Weights of a small image classifier: batches of 512.
Rows from block 3 of a small image classifier, named by matrix and row number. Rows with one number belong to one neuron. Each number is 128 + 32 x the weight over its row's rms, rounded and kept within 0 to 255. All counts start at 0.
After each neuron's rows are labels from the 100 images, of 14848, where the neuron reaches its largest size: "top examples" is what is common among them; "patch colour" is the nearest of a few named colours to the mean colour under the peak. Only what is clearly more common there than usual is listed. The data: microscope photos of single blood and bone marrow cells.
# gate: MLP gate (model.blocks.3.mlp.gate.weight, 144x48), inputs 0-47
# fc1: MLP up (model.blocks.3.mlp.fc1.weight, 144x48), inputs 0-47
# fc2: MLP down (model.blocks.3.mlp.fc2.weight, 48x144, transposed), outputs 0-47

gate.120 [166 118  79 178 124  87  97 101  83 103 129 116 120 115  70 157 143 122 122 101 123 137 123  52 109 141 198 134  80 147 103 113 143 147 193 159 146 166 151 124 151 156  85  98 123 161 123  74]
fc1.120 [ 75 159 120  48 115 111 149 135 163  88 145 137 109 107 102 117 196 158 126 172 102 101 182 138 106  94 136 154 124 143 146 156 167 149 152 108 189  85 165 108 121 100 175 140  90 109 153  86]
fc2.120 [175 176 125 141 146 152 138 150 188  62 119 160 162  97  48 123 144 105 131 147 126 180 166 116 139 115 137  65 103 146 132 151  79 168 103 123 115 118 112 113 138 184 103 164  96  99 111 167]
top examples: cell type: eosinophil
patch colour: purple

gate.35 [180 183 151 142  75 127 126  94 155  84 132 186 132 127 151 142 107 139 139  89 193  41 145  81 166 128 101 126 166 106 105  84 116  95  87  92 121 128 128 160 148 111 106 134  89 112 131 150]
fc1.35 [201 114 128 163 155 125  88  97 157 105 126 180 157 142 150 120 131  75 150  90 154  71 155  78 141  91 144 116 141 127 144 133 166  68 100  83 169  97 122 162 178 135 123 163 148 147  77 149]
fc2.35 [ 89 155 122 109 105 125  82 178 146 111 177 189  91 132 106 141 102 139 106  87 138  92 120 132 115  67 158  92 119 114 148 108 132  97 146 118 153 184 130 188 158 111 123 184 117 159  66 183]
top examples: cell type: artefact
patch colour: purple

gate.6 [ 74 141 126 150 136 102 123 158 128 101 136  98 173  86 122 125 115 186 156 126  56  75  75 103 140 133 164 176 128 156  80  76 121 168 111 122  86  93 135 196 132 113 102  90 145 132 151 147]
fc1.6 [129 174 144  63 173  90 160 149 134  81 143 118 127 129 128 131  93 133 117 162 149 162 114 130 111 121 119 106  94  94 127 118  96 182 188 114 137 148 160 147 110  90  71 114 194  98 211 114]
fc2.6 [166 145 120 102 137 159  92 120  85 185  91 120 110 103 107 203 139 114  85 163 146 149 170 109  82 134 102 129 196  98 160 111 108 150 166  89 154 167 132 144 157  93  94 166 170 154  96 145]
top examples: cell type: proerythroblast
patch colour: blue

gate.42 [154 107 128 109 176  99 148 178 102 112 111 185 138 137 129 147 112  48 129  51 110 162 127  65 116 115 143 158 131 113  87 184 130  99 162 112 159 131 144  77 109 192 131 112 106 131 107 106]
fc1.42 [164 118 137 163 124  89 101  61 108 146 158 142 156  92 158 160 135  80 118 111 188 101 100 139 131  80 152  96 165  82  99 143 135  66 123 113 128 121 121 132 158  73 139 139 144 151  77 203]
fc2.42 [155  76  96  92 177 124  64 149 100 156 128 183 139 146 147 157 106 126 167 144 173 163 143  82 158 107 120 133 159 108 173  87  87 117  97  80 134 108  79 116 181  84 130  88 140 137 119  97]
top examples: cell type: segmented neutrophil
patch colour: purple

gate.141 [105 181 165 136  74 142 117  97 140  49  99 149 164 162 162 130 123 110 115 129 145 151 174 209 153 152 138 146 129 133 116 130 150 135 113 174  87 117 118 140 146 149 105 176 153  80  92  61]
fc1.141 [187 139 121 165 107  95 150 113 115 106 160  90  65 146 137 115  94 125 139 191  99  97 119 120 159 191 219 149 121 131 141 150 104 121 189 168  96 120 148 133  96 111 140 102 105 110 125  80]
fc2.141 [148 122 109  92 159 186  88 133 175 141 108  96 124 100 138 159 105 157 128 109 136  94 175 132 195 150 104 191  63 107 130  90  94 120 126  89 145 117  96 169 118  87 159 114 106 173  75 106]
top examples: cell type: segmented neutrophil
patch colour: blue

gate.60 [142 165 101 118 143 166 174 160 135 119 101 110 138 164 136 144 115  98 111 117 178  67 122 133  83 128  95  99  86  62 136 208 107 137  99  57  87 120 113 149 128  93 127  87  91 103 128 161]
fc1.60 [185 170  95 107 109 169 172  97 141 148 133  90 160 105  96 146 173 158  84 132 177 118  78 151  93 150 108  89 119 167 166 111 109 111 118  87 123 144 126  96 113  46 135 153 109 114 133 185]
fc2.60 [149 164  93 160  78 126 143 112 113 118 143 118 164  96 123 151 166 117 132  90 148 102 219 152 179  80 124  74 131 139 106 150 163 154  79 150 142 114 179  84 103 171 135 100  84  96 105 113]
top examples: smear: peripheral blood
patch colour: white

gate.80 [180  71 139 155 157 105 120 108 101 208 114 116 125 121 141  85 106 176 108  76 158  82  81 121 150  82 175 114 127  99 125 128  84 124 133  82 110 139 108 121 126 179 125 109 122 183 123 181]
fc1.80 [120  96 134 151  94 166 120 146 122 107 131 128 131  50 132 141  90 158  29 162 144 103 136 116 146 113 173 136 100  81 136 154  88 118 100 117 129 177 179 156 132 186 118 168 164  90 119 103]
fc2.80 [ 96 121 147 120 104  56 111 183 174 139 163  80 169 159 105  74 120 115 108 106 171 115  93  95 135  93 106 109 109 155  81 154 149 121 133  88  99 165 151  97 114 162 125 132 108  58 162  89]
top examples: smear: peripheral blood
patch colour: white

gate.20 [164 161  90 174 137  67  96  99 127  70 122 160 116 172 156 109 110  90 169 127  92 158 142  98 175 184 116 162 127 124  93 108 134 118 185 164 115 148 103 116 115  78 142 140 142 165  84  80]
fc1.20 [ 79 136 149  60 147 127 223 133  95 102 105 163 135 108  99 115 138 156 105 148 120  87 158 177  94 160 114 138 103  94 170 124 134 150 101 109 146  84 124 189 119 138 158 104 144  95 113  69]
fc2.20 [173 149 153 124 154  94 110 152 201 100 162 166  98  88  90  99 125 140 168 101 146 177 159 154 121 119  82 149 137 126 122  91  97 116 153 158 108 122  64 143 106 122 199 156  80 148 119  80]
top examples: cell type: erythroblast; cell type: lymphocyte
patch colour: black; blue

gate.126 [172 163 155 193 130 154 130 175  83 202  77 142 112  88 170 119  99 130 113 161 116 142 108 134 169 101 175  98 151  82  63  99 110 111 115 146 108 117 154 146  97 113 174  89 120 116 133 136]
fc1.126 [ 59  81 105 103 168 186 111  87 143 162 117 129 168 150 125 130 160  98 110 145 114 146 145 135 120 165 153 152 122 183 180 180  93  77 157  79 131  70 163 106 108 132 100 150 116 118 101  93]
fc2.126 [181  93 195  90 110  87 117 104  97 116 111 149  89 122 126 114  93  84 158 148 178 142 140 128 112  80  63 162 108 108  70 159 112 109 159 157 117 165  73  98 119  98 151 177 115 135 151 128]
top examples: cell type: erythroblast
patch colour: blue

gate.1 [203 162 164 185 146 140 122 107 115  79 185 124  85 153 124 140  73 169 116 141  60  81 144  96 141 114 163 144  83 100 134 128 144  97 137  98 158  99 114 129 116  99 158 174 122 142  96 161]
fc1.1 [183 173  75 194 109 158  81  88 170  79 116 144 163 137 132 163 138 169 107 116 143 151 152  83 142  85 151 127  98 110 104 110 117  96  94  97 113 186 152 152 130 111 100  97 127  69 101 117]
fc2.1 [129 119 158  93 176 150 164 156 100 207 118 124 102 146 130 124 140 121 164 105 106 107 102 139 112  97 133 170  65  70  97  75  72 103 176 119 176 143  92 152 132 125 130 161 127 169  89 164]
top examples: smear: peripheral blood
patch colour: purple

gate.70 [117 181 135 206 191  97  88 147 110 179 112 112 104 122 120 155 106 165 137  90 140 178 122 107 111 141 150 140 170  80 119 148 113 168 146 159  91 177  88 127  84 127 105  74 138 100  89 128]
fc1.70 [161 134 137 139 171  93  96 116  96 130 172 149 116  76 157 184 140 197 141  91 130 100  97 100 134 135 180  95 129 141 105 189 121 118  96 124 111 180 124 110 167 130 135  81 120 165  67 180]
fc2.70 [120 113 109 129  90 129 141  98 170 160 149 137 157 122 197 135 102 177 179  78 143 185 163 100  92 213  94 118 155 133 165 141  90 126  99  96 153 101 132 148  92 161 103  85 150 124  98 127]
top examples: cell type: eosinophil
patch colour: purple

gate.124 [162 157 116  92 107 187 114 118 158  87 139 156 131 125  88 137 118  90  76 168 212  87 130  87  97 178 166 129 110 165 130 101 123 135 141 114 130  97 105 129 131 121 106 106  85 159 170 201]
fc1.124 [ 70  91  65  82 144 108 140 137 109 203 141 118 164 146 143  94  87 191 133 170 138 158 136  92 117 102 128 180 104 192 132 113 109 127 134 118 113  84 171 132 134 130 101 142  88 165 131  90]
fc2.124 [134 109 165 130 155 134 164  98 108 126  91 105  77  97 149 105 121  81 139 124 103 171 103 127 137 145 140  96  44 187 112 175 126 104 156  97  97  70 175  93  90 160 150 140 191 136 121 144]
top examples: cell type: segmented neutrophil; smear: peripheral blood
patch colour: pink

gate.87 [142  94 108 124 116 146 153 104  79  98  87 153 103 111 152 154 136  87  89 137 159  76 179 164 105  64 129 146 130  94  79 197 128 182 140 135 107 103 112 188 154 156 144 116  92 164  98 152]
fc1.87 [132 177 164 130  88 106 139 110 142 192 128 185 138 147 136 118 136 237 161 134 105 137  96 127 171 170 173 153 149 169 133  90 116 144 118  84 157  90 106 114 148  89 127 135 129 136  80 107]
fc2.87 [ 91 101 155 180 105  92 154 128 130 131  99 111 153 128 128 173 180 102  94  84 100  79  91 124 117 127 171 131 124  74 113 132  87 116 126  96 103 166  70 135 179 129 142 203  97 160  77 124]
top examples: cell type: promyelocyte
patch colour: white

gate.108 [ 88 122 166  67 145  98 158 122 168 109 187 153 125 135 121 126 138 152 133 168  91  55 148 133  83 123 121 110 151 147 161 139 179 148 133  99 173  58 123 102 161 172 132 149 105 178 164 154]
fc1.108 [ 72 112 152  57 146 125 175 147 166 168 151 111 153 134 129 126 163 129 133 166 140  96  86 114 157 172 133  95 139 145 107  60 141 146 131 144 109 104 156 188 166 105 122  84 106 152 204 153]
fc2.108 [138  79  77 150 126 105 144  63  96 202 113 136 160 136 188 152 191 125 120 144 112 130 130  98 165 129 115 173  56  77 124 113 129 105 144 135  83 142 122 101 151 126 117 155 185 131 146 156]
top examples: cell type: artefact
patch colour: purple; blue