{
  "arch": "convnext",
  "model": "image classifier",
  "dataset": "microscope photos of single blood and bone marrow cells",
  "train_examples": 194171,
  "image_size": 40,
  "crop_scale_min": 0.7,
  "horizontal_flip": true,
  "targets": ["cell type", "smear"],
  "num_classes": [17, 2],
  "isotropic": false,
  "norm": "layernorm",
  "activation": "geglu",
  "mlp_ratio": 3,
  "layer_scale_init": 0.1,
  "inner_norm": false,
  "patch_size": [2, 2],
  "depths": [4, 8, 4],
  "widths": [48, 96, 192],
  "kernel_size": 7,
  "loss": "cross_entropy",
  "init": "xavier_uniform",
  "residual_init": "none",
  "optimizer": "adamw",
  "lr": 0.001,
  "beta1": 0.85,
  "beta2": 0.98,
  "eps": 1e-08,
  "gradient_centralization": true,
  "steps": 8500,
  "batch_size": 512,
  "epochs": 22.4,
  "lr_schedule": "poly",
  "final_lr_fraction": 0.01,
  "warmup_steps": 1700,
  "weight_decay": 0.4
}
Rows from block 5 of a small image classifier, named by matrix and row number. Rows with one number belong to one neuron. Each number is 50 + 10 x the weight over its row's rms, rounded and kept within 0 to 99. All counts start at 0.
After each neuron's rows are labels from the 100 images, of 14848, where the neuron reaches its largest size: "strongest on" is what is common among them. Only what is clearly more common there than usual is listed. The data: microscope photos of single blood and bone marrow cells.
# gate: MLP gate (model.blocks.5.mlp.gate.weight, 288x96), inputs 0-95
# fc1: MLP up (model.blocks.5.mlp.fc1.weight, 288x96), inputs 0-95
# fc2: MLP down (model.blocks.5.mlp.fc2.weight, 96x288, transposed), outputs 0-95

gate.235:48 39 52 48 55 34 51 43 39 39 51 44 55 43 66 49 30 39 63 47 49 58 45 51 43 55 76 47 26 56 69 64 45 54 31 60 43 43 67 72 46 52 58 50 56 56 34 42 58 41 62 55 53 50 34 50 39 49 38 43 46 35 46 63 61 44 55 55 29 51 44 70 40 59 62 51 49 40 33 58 51 58 68 53 59 59 44 40 46 52 44 49 43 52 55 53
fc1.235:50 48 41 76 53 52 45 41 59 61 63 48 41 51 57 33 56 49 49 31 40 46 53 48 53 41 57 56 51 55 34 55 47 43 35 57 58 39 47 46 41 55 30 62 48 52 37 48 40 48 52 45 69 55 50 59 55 49 57 57 43 48 50 58 53 30 39 55 57 63 56 54 68 61 50 49 70 25 38 55 53 53 61 29 36 60 47 39 49 57 42 60 66 30 60 67
fc2.235:58 49 40 44 43 67 33 40 50 56 63 52 62 54 46 37 55 51 56 39 44 41 47 28 53 43 56 66 49 52 81 52 59 45 35 39 54 45 30 55 51 66 42 60 34 51 50 50 49 51 52 69 49 40 56 51 53 54 35 64 62 47 42 42 47 54 47 32 48 49 56 47 61 42 57 39 47 60 30 65 56 61 50 51 63 44 56 60 34 26 42 49 57 49 61 52
strongest on: smear: peripheral blood; cell type: eosinophil

gate.216:58 49 59 45 49 70 37 58 45 47 55 47 42 46 49 48 61 59 57 34 51 48 63 56 49 37 44 47 48 73 37 47 55 62 52 37 52 56 37 35 39 42 38 32 49 47 47 44 58 50 50 47 57 43 48 31 45 55 62 53 37 87 53 33 59 42 58 54 46 50 42 37 61 59 36 67 51 56 44 56 59 73 65 48 44 57 56 36 47 62 56 50 54 42 56 63
fc1.216:59 49 56 55 59 50 51 63 39 50 38 55 65 49 56 49 37 52 36 48 35 42 41 45 62 53 28 56 56 56 46 56 43 41 58 48 60 54 43 53 60 48 39 40 65 53 48 60 38 47 67 43 50 57 57 61 53 59 45 80 61 40 59 63 31 36 72 52 36 56 49 61 53 49 52 32 53 49 54 53 36 57 32 41 40 42 50 71 43 53 40 43 51 29 39 50
fc2.216:55 35 58 61 36 55 43 67 54 54 42 35 67 56 58 63 44 64 53 61 57 47 52 49 51 44 53 52 47 46 36 48 35 46 70 52 38 57 54 48 43 52 63 59 57 32 53 40 43 66 36 52 58 33 67 37 46 61 62 51 46 60 46 55 51 54 46 62 34 64 52 40 38 51 42 59 41 39 44 54 66 39 58 42 70 61 68 46 34 44 61 44 29 46 42 57
strongest on: cell type: promyelocyte

gate.148:46 51 64 57 66 44 46 53 36 49 55 30 54 49 60 37 58 59 56 56 32 51 43 49 38 32 56 39 48 60 51 52 43 65 43 50 34 38 66 63 46 58 45 43 60 47 59 49 38 45 49 63 51 64 61 39 46 51 68 75 48 59 47 45 27 62 50 63 59 56 45 40 69 54 49 52 68 62 53 52 49 33 65 50 63 59 30 51 34 52 53 48 54 50 57 56
fc1.148:50 68 83 44 62 52 48 62 51 50 55 45 62 54 43 52 59 58 51 45 63 43 52 52 52 31 45 52 51 57 60 40 41 49 63 31 53 68 57 47 58 60 47 53 43 68 62 61 44 57 57 60 55 56 53 63 41 55 60 55 53 38 39 48 32 48 43 50 50 35 38 36 47 54 58 58 64 37 42 39 49 35 33 44 49 49 56 48 24 59 56 40 38 58 38 35
fc2.148:42 41 51 47 48 54 54 51 63 44 36 67 47 61 60 58 44 74 61 62 49 45 48 34 47 64 54 40 52 38 41 32 58 59 58 66 71 60 27 39 63 43 32 53 49 53 47 33 44 56 42 30 53 57 36 62 61 49 54 56 57 56 47 49 56 51 47 59 57 60 47 55 44 58 58 49 59 36 42 70 59 32 66 58 45 48 57 42 58 43 48 56 37 39 45 39
strongest on: cell type: segmented neutrophil

gate.168:34 51 44 54 47 56 45 52 53 52 53 34 35 40 56 60 72 44 36 60 42 56 40 49 58 55 35 37 42 54 55 34 57 51 65 52 57 53 30 48 38 41 70 52 59 64 65 49 41 54 61 43 45 53 39 42 45 36 55 28 44 58 60 63 52 60 47 53 48 55 65 59 41 44 41 42 51 49 61 55 41 32 49 49 32 61 43 36 46 23 45 34 58 45 56 43
fc1.168:56 53 38 52 48 41 54 42 55 55 38 43 55 44 58 50 43 48 35 35 41 82 48 58 52 48 41 48 42 58 40 35 65 58 56 62 50 49 41 70 41 55 35 44 49 72 53 47 54 49 39 47 62 69 40 55 40 39 68 65 45 53 63 64 56 61 38 42 45 54 51 49 56 55 56 57 50 44 52 48 45 28 69 39 65 54 56 54 47 47 32 26 57 45 49 56
fc2.168:40 52 37 36 58 46 62 56 58 38 60 63 61 48 59 50 64 45 51 65 52 43 52 41 74 32 41 60 50 55 46 35 50 49 57 53 60 49 40 50 61 59 57 52 52 44 51 45 65 62 38 65 54 59 40 59 58 58 64 59 39 50 36 49 52 62 50 37 47 44 63 52 61 49 61 52 32 34 21 51 58 55 44 51 48 31 69 42 42 59 31 46 45 58 49 38
strongest on: cell type: segmented neutrophil

gate.111:49 47 42 57 70 62 62 34 51 36 69 51 62 46 62 44 39 28 45 39 40 35 43 42 43 44 56 56 41 50 50 72 49 44 53 47 56 61 65 60 29 58 49 39 67 35 45 42 71 40 47 65 45 37 49 58 42 36 49 34 60 39 41 49 52 59 54 44 38 37 55 60 59 70 46 59 56 41 55 56 53 61 52 44 48 43 57 55 51 65 54 55 42 49 58 54
fc1.111:54 69 53 51 34 64 52 59 61 57 51 39 37 51 53 63 53 60 25 47 63 39 46 52 47 42 26 55 68 51 39 43 60 48 55 39 56 53 41 31 62 49 49 60 37 48 64 51 46 65 46 36 52 56 73 49 48 66 51 47 46 65 56 52 44 35 64 50 49 49 57 52 46 50 36 61 35 60 55 51 59 55 54 59 61 45 53 41 57 46 35 22 42 59 47 47
fc2.111:50 63 48 69 59 43 54 48 46 58 57 41 53 55 58 60 58 51 45 54 44 38 48 53 46 56 80 36 33 46 37 42 50 60 60 42 50 60 58 53 42 29 46 60 39 46 65 54 39 48 56 60 59 50 56 56 36 36 47 54 50 51 42 38 39 39 61 53 57 62 47 34 50 52 37 60 48 54 68 63 39 67 39 55 53 60 54 56 65 76 30 51 64 40 48 59
strongest on: cell type: artefact

gate.50:63 33 33 44 67 45 56 56 64 42 52 52 49 57 52 43 54 36 62 64 55 50 55 58 48 38 41 60 59 55 44 43 50 62 36 51 63 49 45 45 41 53 34 34 57 43 66 55 64 46 41 40 43 36 56 38 57 64 58 58 61 39 54 56 35 19 51 53 41 52 63 44 61 63 55 52 42 53 53 49 61 46 56 55 40 53 56 34 68 28 59 46 32 46 45 64
fc1.50:65 40 60 39 39 34 50 42 34 44 47 65 58 44 67 45 55 39 30 48 59 51 47 54 39 49 63 35 47 48 48 38 54 58 37 49 64 50 60 61 60 57 30 56 27 49 45 54 44 46 49 52 32 58 63 47 47 48 57 59 58 68 41 42 40 53 59 51 54 41 47 38 46 36 55 42 52 67 63 57 54 58 38 53 63 38 43 53 31 64 52 50 75 55 35 52
fc2.50:51 40 60 58 47 33 59 61 61 61 45 47 51 41 55 51 38 28 52 65 58 56 38 69 65 51 54 56 61 43 49 56 51 25 39 50 63 61 51 48 42 62 73 55 45 55 37 47 61 38 56 46 51 46 55 56 46 53 66 66 56 45 54 49 39 36 61 40 57 44 66 54 39 52 41 61 27 73 43 40 34 52 61 43 58 64 60 45 63 52 45 55 47 46 47 54
strongest on: cell type: promyelocyte

gate.88:54 42 48 63 59 60 49 39 52 55 56 59 46 56 48 60 58 61 55 50 46 31 49 55 58 55 71 51 28 61 51 39 51 52 53 39 72 60 56 35 47 42 58 69 42 41 35 50 38 46 27 61 51 63 61 49 54 60 46 49 43 58 47 48 61 54 53 40 54 50 49 61 40 50 62 39 64 50 66 43 49 40 53 60 61 35 45 65 31 39 48 68 62 61 35 68
fc1.88:54 38 59 46 45 47 43 61 43 46 64 54 36 42 54 42 39 33 44 32 54 38 43 29 49 44 42 49 52 65 52 53 67 54 48 60 47 32 70 58 36 51 31 42 50 43 62 37 70 58 53 40 33 38 51 54 48 65 64 51 41 44 59 50 60 49 40 46 32 36 64 46 61 62 58 51 40 33 46 38 55 59 49 48 45 52 64 57 33 54 40 48 57 38 39 48
fc2.88:46 57 56 62 50 67 61 68 45 65 64 46 66 44 62 59 54 44 39 59 56 49 48 58 43 51 65 47 47 50 39 51 40 43 56 34 46 50 43 38 44 50 60 42 69 36 51 40 60 42 52 62 53 64 38 39 40 37 65 49 40 52 34 64 43 55 43 54 69 43 51 51 35 40 57 53 23 37 37 47 45 61 56 39 57 36 46 49 52 39 29 49 51 61 36 40
strongest on: cell type: erythroblast

gate.207:49 60 49 37 61 55 48 44 51 49 40 51 49 58 46 48 52 44 32 58 42 26 39 50 45 48 53 50 52 58 40 50 62 41 61 56 58 50 38 44 66 41 68 56 34 55 65 37 48 61 44 45 57 59 62 57 61 30 45 58 65 51 37 62 60 59 58 52 28 70 35 57 51 41 56 58 54 57 61 44 48 47 54 44 54 45 37 45 51 67 61 67 67 50 22 41
fc1.207:62 39 41 54 50 34 52 58 65 61 52 41 48 44 45 49 59 56 52 58 55 41 52 48 55 58 57 56 38 63 31 53 56 35 43 51 52 33 52 55 58 58 59 46 36 51 45 62 61 39 46 26 31 55 59 31 65 40 42 63 60 50 42 65 54 55 42 46 47 58 54 42 55 53 67 61 42 58 66 66 39 25 58 38 70 61 62 56 42 35 48 54 56 44 48 57
fc2.207:51 42 39 56 40 29 65 46 41 50 52 60 32 46 43 46 47 32 48 56 57 61 43 36 51 44 28 56 64 71 47 58 31 50 37 52 55 41 39 61 60 51 39 45 56 51 45 53 65 50 50 43 51 55 45 54 55 45 56 66 55 56 34 51 45 48 57 45 45 58 67 51 39 43 38 61 42 69 60 52 45 60 32 56 37 49 27 45 44 37 47 47 59 59 74 64
strongest on: cell type: erythroblast

gate.182:45 38 60 55 58 71 45 64 60 34 36 43 35 46 48 54 65 41 57 45 46 41 60 73 41 54 60 68 60 64 46 41 47 52 37 57 51 56 46 44 35 62 60 56 42 35 51 68 50 34 47 49 49 40 43 48 61 58 49 43 35 67 50 55 67 43 46 49 46 41 52 42 49 53 30 49 50 44 51 35 48 40 48 57 49 35 71 38 56 48 46 62 56 30 61 57
fc1.182:33 50 60 43 57 37 35 58 41 56 44 39 44 55 38 62 61 67 41 60 47 43 32 43 58 46 56 62 46 54 43 28 41 57 59 44 40 61 40 49 65 49 51 65 37 67 48 43 48 59 76 61 52 59 46 61 47 34 47 62 67 53 59 63 51 62 45 53 42 57 40 56 46 47 38 55 57 44 63 58 48 43 32 46 53 58 51 59 39 64 55 50 51 55 40 24
fc2.182:48 48 37 73 41 39 47 44 39 59 57 48 58 55 50 63 43 35 57 51 46 53 43 61 64 24 65 55 43 61 56 55 37 38 62 45 42 65 51 39 57 58 55 53 38 49 53 45 51 43 44 59 61 41 55 43 39 59 71 61 40 45 53 57 35 60 42 69 47 51 68 43 62 56 46 64 30 46 42 58 43 64 60 47 51 67 60 35 50 55 39 43 39 44 54 33
strongest on: cell type: promyelocyte; cell type: blast

gate.186:53 50 41 34 41 43 27 40 55 41 36 47 36 77 45 55 40 45 56 51 56 46 54 61 54 59 47 45 51 40 65 37 33 46 62 59 26 68 45 54 55 38 55 42 39 32 54 52 46 40 59 49 52 39 39 48 51 66 32 39 37 41 55 62 36 46 49 53 36 41 47 62 63 54 46 55 51 39 55 51 55 38 66 47 47 55 66 43 55 57 63 58 37 57 62 46
fc1.186:43 85 45 42 59 50 57 55 45 64 51 45 42 56 49 48 48 46 36 62 52 43 54 52 51 49 55 48 50 50 51 42 54 66 49 61 55 58 36 59 52 49 50 49 28 40 30 48 50 54 64 47 48 46 49 57 57 45 58 47 43 49 46 55 43 62 53 65 35 34 35 77 57 53 59 38 61 44 60 54 43 33 44 44 67 68 65 59 38 50 46 57 31 46 72 43
fc2.186:63 46 53 37 42 57 57 72 49 50 57 59 59 37 56 45 42 46 34 39 62 36 54 62 44 40 52 55 61 66 47 44 58 49 44 47 52 36 57 47 47 48 47 37 58 31 55 53 66 65 37 35 46 72 64 45 41 45 52 53 40 63 46 65 47 65 38 57 53 48 68 60 42 36 55 41 38 51 53 58 53 63 61 51 52 51 63 36 56 70 29 62 48 47 59 42
strongest on: cell type: lymphocyte

gate.175:60 51 34 49 48 54 58 59 52 58 44 66 37 47 55 50 45 37 62 50 43 65 50 43 53 57 66 29 48 50 63 39 53 54 47 69 55 35 40 65 54 60 51 40 28 47 39 43 46 39 38 53 27 50 57 37 64 38 40 45 34 58 52 50 43 63 31 68 50 51 31 61 56 45 48 59 39 61 52 55 42 35 56 57 52 48 55 54 49 55 54 70 50 53 40 34
fc1.175:46 61 69 57 42 38 40 44 51 53 52 55 30 56 64 53 49 56 53 50 45 50 53 52 46 36 53 32 49 46 65 46 48 56 33 52 42 30 53 58 72 51 36 55 36 40 56 42 61 56 53 50 54 51 42 75 64 50 53 44 44 51 44 59 51 42 56 31 28 55 35 69 59 56 65 48 49 44 43 42 33 46 48 57 37 56 61 42 32 66 38 40 51 40 49 41
fc2.175:34 49 47 52 41 54 42 52 48 49 58 40 62 38 44 48 62 65 64 24 51 42 42 34 53 50 66 34 44 56 45 46 77 42 46 53 43 56 37 60 58 24 59 64 49 49 63 51 57 53 52 50 46 47 37 48 44 43 52 44 49 48 38 44 62 57 27 59 36 62 65 50 43 60 71 44 47 53 52 43 57 44 49 61 48 61 57 37 63 60 43 67 60 55 43 38
strongest on: cell type: segmented neutrophil; smear: peripheral blood

gate.29:65 62 52 63 51 41 47 53 60 38 44 49 23 52 44 57 62 55 59 52 58 35 68 41 59 61 51 47 54 54 36 62 56 36 47 59 38 56 55 44 39 51 58 46 58 29 45 44 50 45 65 50 60 43 55 47 50 49 49 35 46 52 48 53 58 47 42 39 35 35 54 64 52 49 58 82 56 51 54 27 62 54 52 44 57 54 66 33 62 36 58 52 56 58 56 29
fc1.29:53 57 51 54 62 33 44 62 43 81 47 64 56 46 42 64 26 53 44 58 53 60 56 58 56 51 57 56 52 39 70 44 52 36 41 63 49 40 52 50 53 41 43 39 49 51 42 58 49 47 51 40 61 50 57 47 60 44 53 48 53 35 54 52 44 63 38 45 61 64 39 59 33 59 57 44 39 45 70 47 62 50 36 69 55 44 49 48 62 38 33 50 58 36 43 25
fc2.29:39 43 56 52 49 49 49 80 57 53 50 58 58 41 64 35 42 38 41 47 46 36 46 40 62 34 41 64 49 49 39 35 50 56 53 46 53 60 57 46 58 54 50 41 61 50 39 23 59 61 43 71 44 42 48 70 41 67 63 61 32 44 47 59 51 57 47 47 44 52 53 32 43 37 63 51 36 37 33 47 51 50 36 51 53 45 40 61 47 45 39 57 39 61 49 41
strongest on: cell type: promyelocyte

gate.44:43 56 45 64 35 54 41 52 53 47 47 53 50 69 40 44 55 49 34 39 51 63 64 36 42 60 60 56 57 67 55 41 55 44 61 44 59 48 62 52 35 45 38 43 64 47 57 48 54 53 28 54 48 54 45 40 33 61 51 61 44 61 48 45 43 30 58 60 35 55 58 33 63 63 51 46 57 32 54 55 57 66 68 64 43 47 43 29 47 64 43 30 57 41 47 55
fc1.44:50 40 62 54 46 53 44 37 46 61 50 41 64 40 38 40 63 57 40 66 44 56 41 45 25 46 69 34 30 50 58 51 65 55 51 55 58 60 42 40 41 39 56 58 60 47 47 29 57 48 43 47 50 50 63 39 40 61 55 51 50 61 55 39 61 61 41 37 66 64 51 38 59 47 60 45 75 53 41 72 66 50 56 51 57 42 45 48 42 41 37 41 49 50 40 53
fc2.44:33 47 45 54 47 51 51 57 42 53 58 50 52 44 51 51 59 51 56 42 60 29 55 61 62 42 62 36 53 36 40 51 80 59 56 43 47 40 41 48 53 48 36 61 66 58 36 45 55 34 53 45 50 57 59 55 67 59 53 58 56 61 58 61 64 45 47 52 67 58 42 54 29 48 51 53 37 46 38 33 64 59 48 42 58 56 57 38 50 68 26 58 59 63 62 39
strongest on: cell type: promyelocyte

gate.35:41 45 44 52 43 58 51 53 61 54 45 72 49 52 37 74 34 38 47 37 61 48 29 39 49 41 64 59 47 39 32 43 51 38 61 66 42 49 57 40 56 64 61 52 53 58 54 53 39 65 64 64 57 53 56 45 46 29 51 58 64 45 38 64 43 45 35 53 45 63 46 68 55 51 34 52 58 30 59 38 43 56 48 44 56 52 55 58 50 43 46 62 55 60 36 44
fc1.35:65 56 56 58 67 35 58 51 52 60 53 33 42 52 68 47 56 55 42 75 42 28 72 55 63 39 49 61 50 60 45 58 50 54 45 53 49 49 54 42 63 61 56 49 31 47 33 45 45 40 39 49 57 34 38 33 53 45 52 60 52 39 50 46 49 57 60 44 30 45 57 63 51 58 48 46 63 49 44 44 68 50 39 57 48 52 46 49 36 57 65 47 51 63 30 31
fc2.35:33 56 49 45 25 47 52 45 52 53 41 57 48 46 65 53 45 46 43 54 53 33 41 41 69 46 60 54 41 62 66 48 62 53 51 43 62 74 32 38 54 54 42 52 49 58 54 38 66 45 59 52 40 59 42 55 39 57 42 44 60 41 31 61 57 53 62 24 37 47 59 58 42 48 70 39 65 46 39 58 44 63 34 57 53 42 47 51 45 38 62 45 52 56 44 37
strongest on: cell type: segmented neutrophil; smear: peripheral blood

gate.203:41 71 52 70 46 59 63 68 37 48 39 49 66 60 54 27 41 51 40 42 55 37 56 51 45 41 66 48 41 35 58 49 44 41 52 53 62 44 36 57 47 44 45 39 35 50 53 56 60 40 56 50 35 45 49 66 62 40 51 46 47 47 42 47 60 57 52 39 41 74 52 64 51 68 38 52 52 43 48 64 47 63 41 47 31 52 56 69 48 32 53 41 44 38 47 57
fc1.203:33 61 49 52 44 33 39 54 42 59 43 35 54 35 45 47 49 51 63 46 57 68 35 45 44 48 58 40 55 54 40 46 55 50 56 77 24 42 40 67 60 46 50 50 36 54 39 53 34 47 42 49 53 54 40 52 50 49 49 42 52 55 64 68 45 57 55 45 25 49 45 64 59 29 62 55 48 64 64 53 38 32 47 38 51 60 53 57 48 31 58 52 38 43 56 54
fc2.203:50 46 47 54 59 63 38 64 55 49 42 54 42 46 45 52 55 48 57 57 46 56 42 33 55 45 51 30 44 56 49 62 27 39 53 35 44 30 39 68 62 43 49 52 51 45 50 44 56 67 59 58 47 51 67 51 28 52 64 55 54 69 44 39 52 63 51 51 50 54 46 46 45 50 58 57 51 58 32 36 71 58 54 56 29 70 33 50 68 57 36 46 55 61 59 41
strongest on: cell type: lymphocyte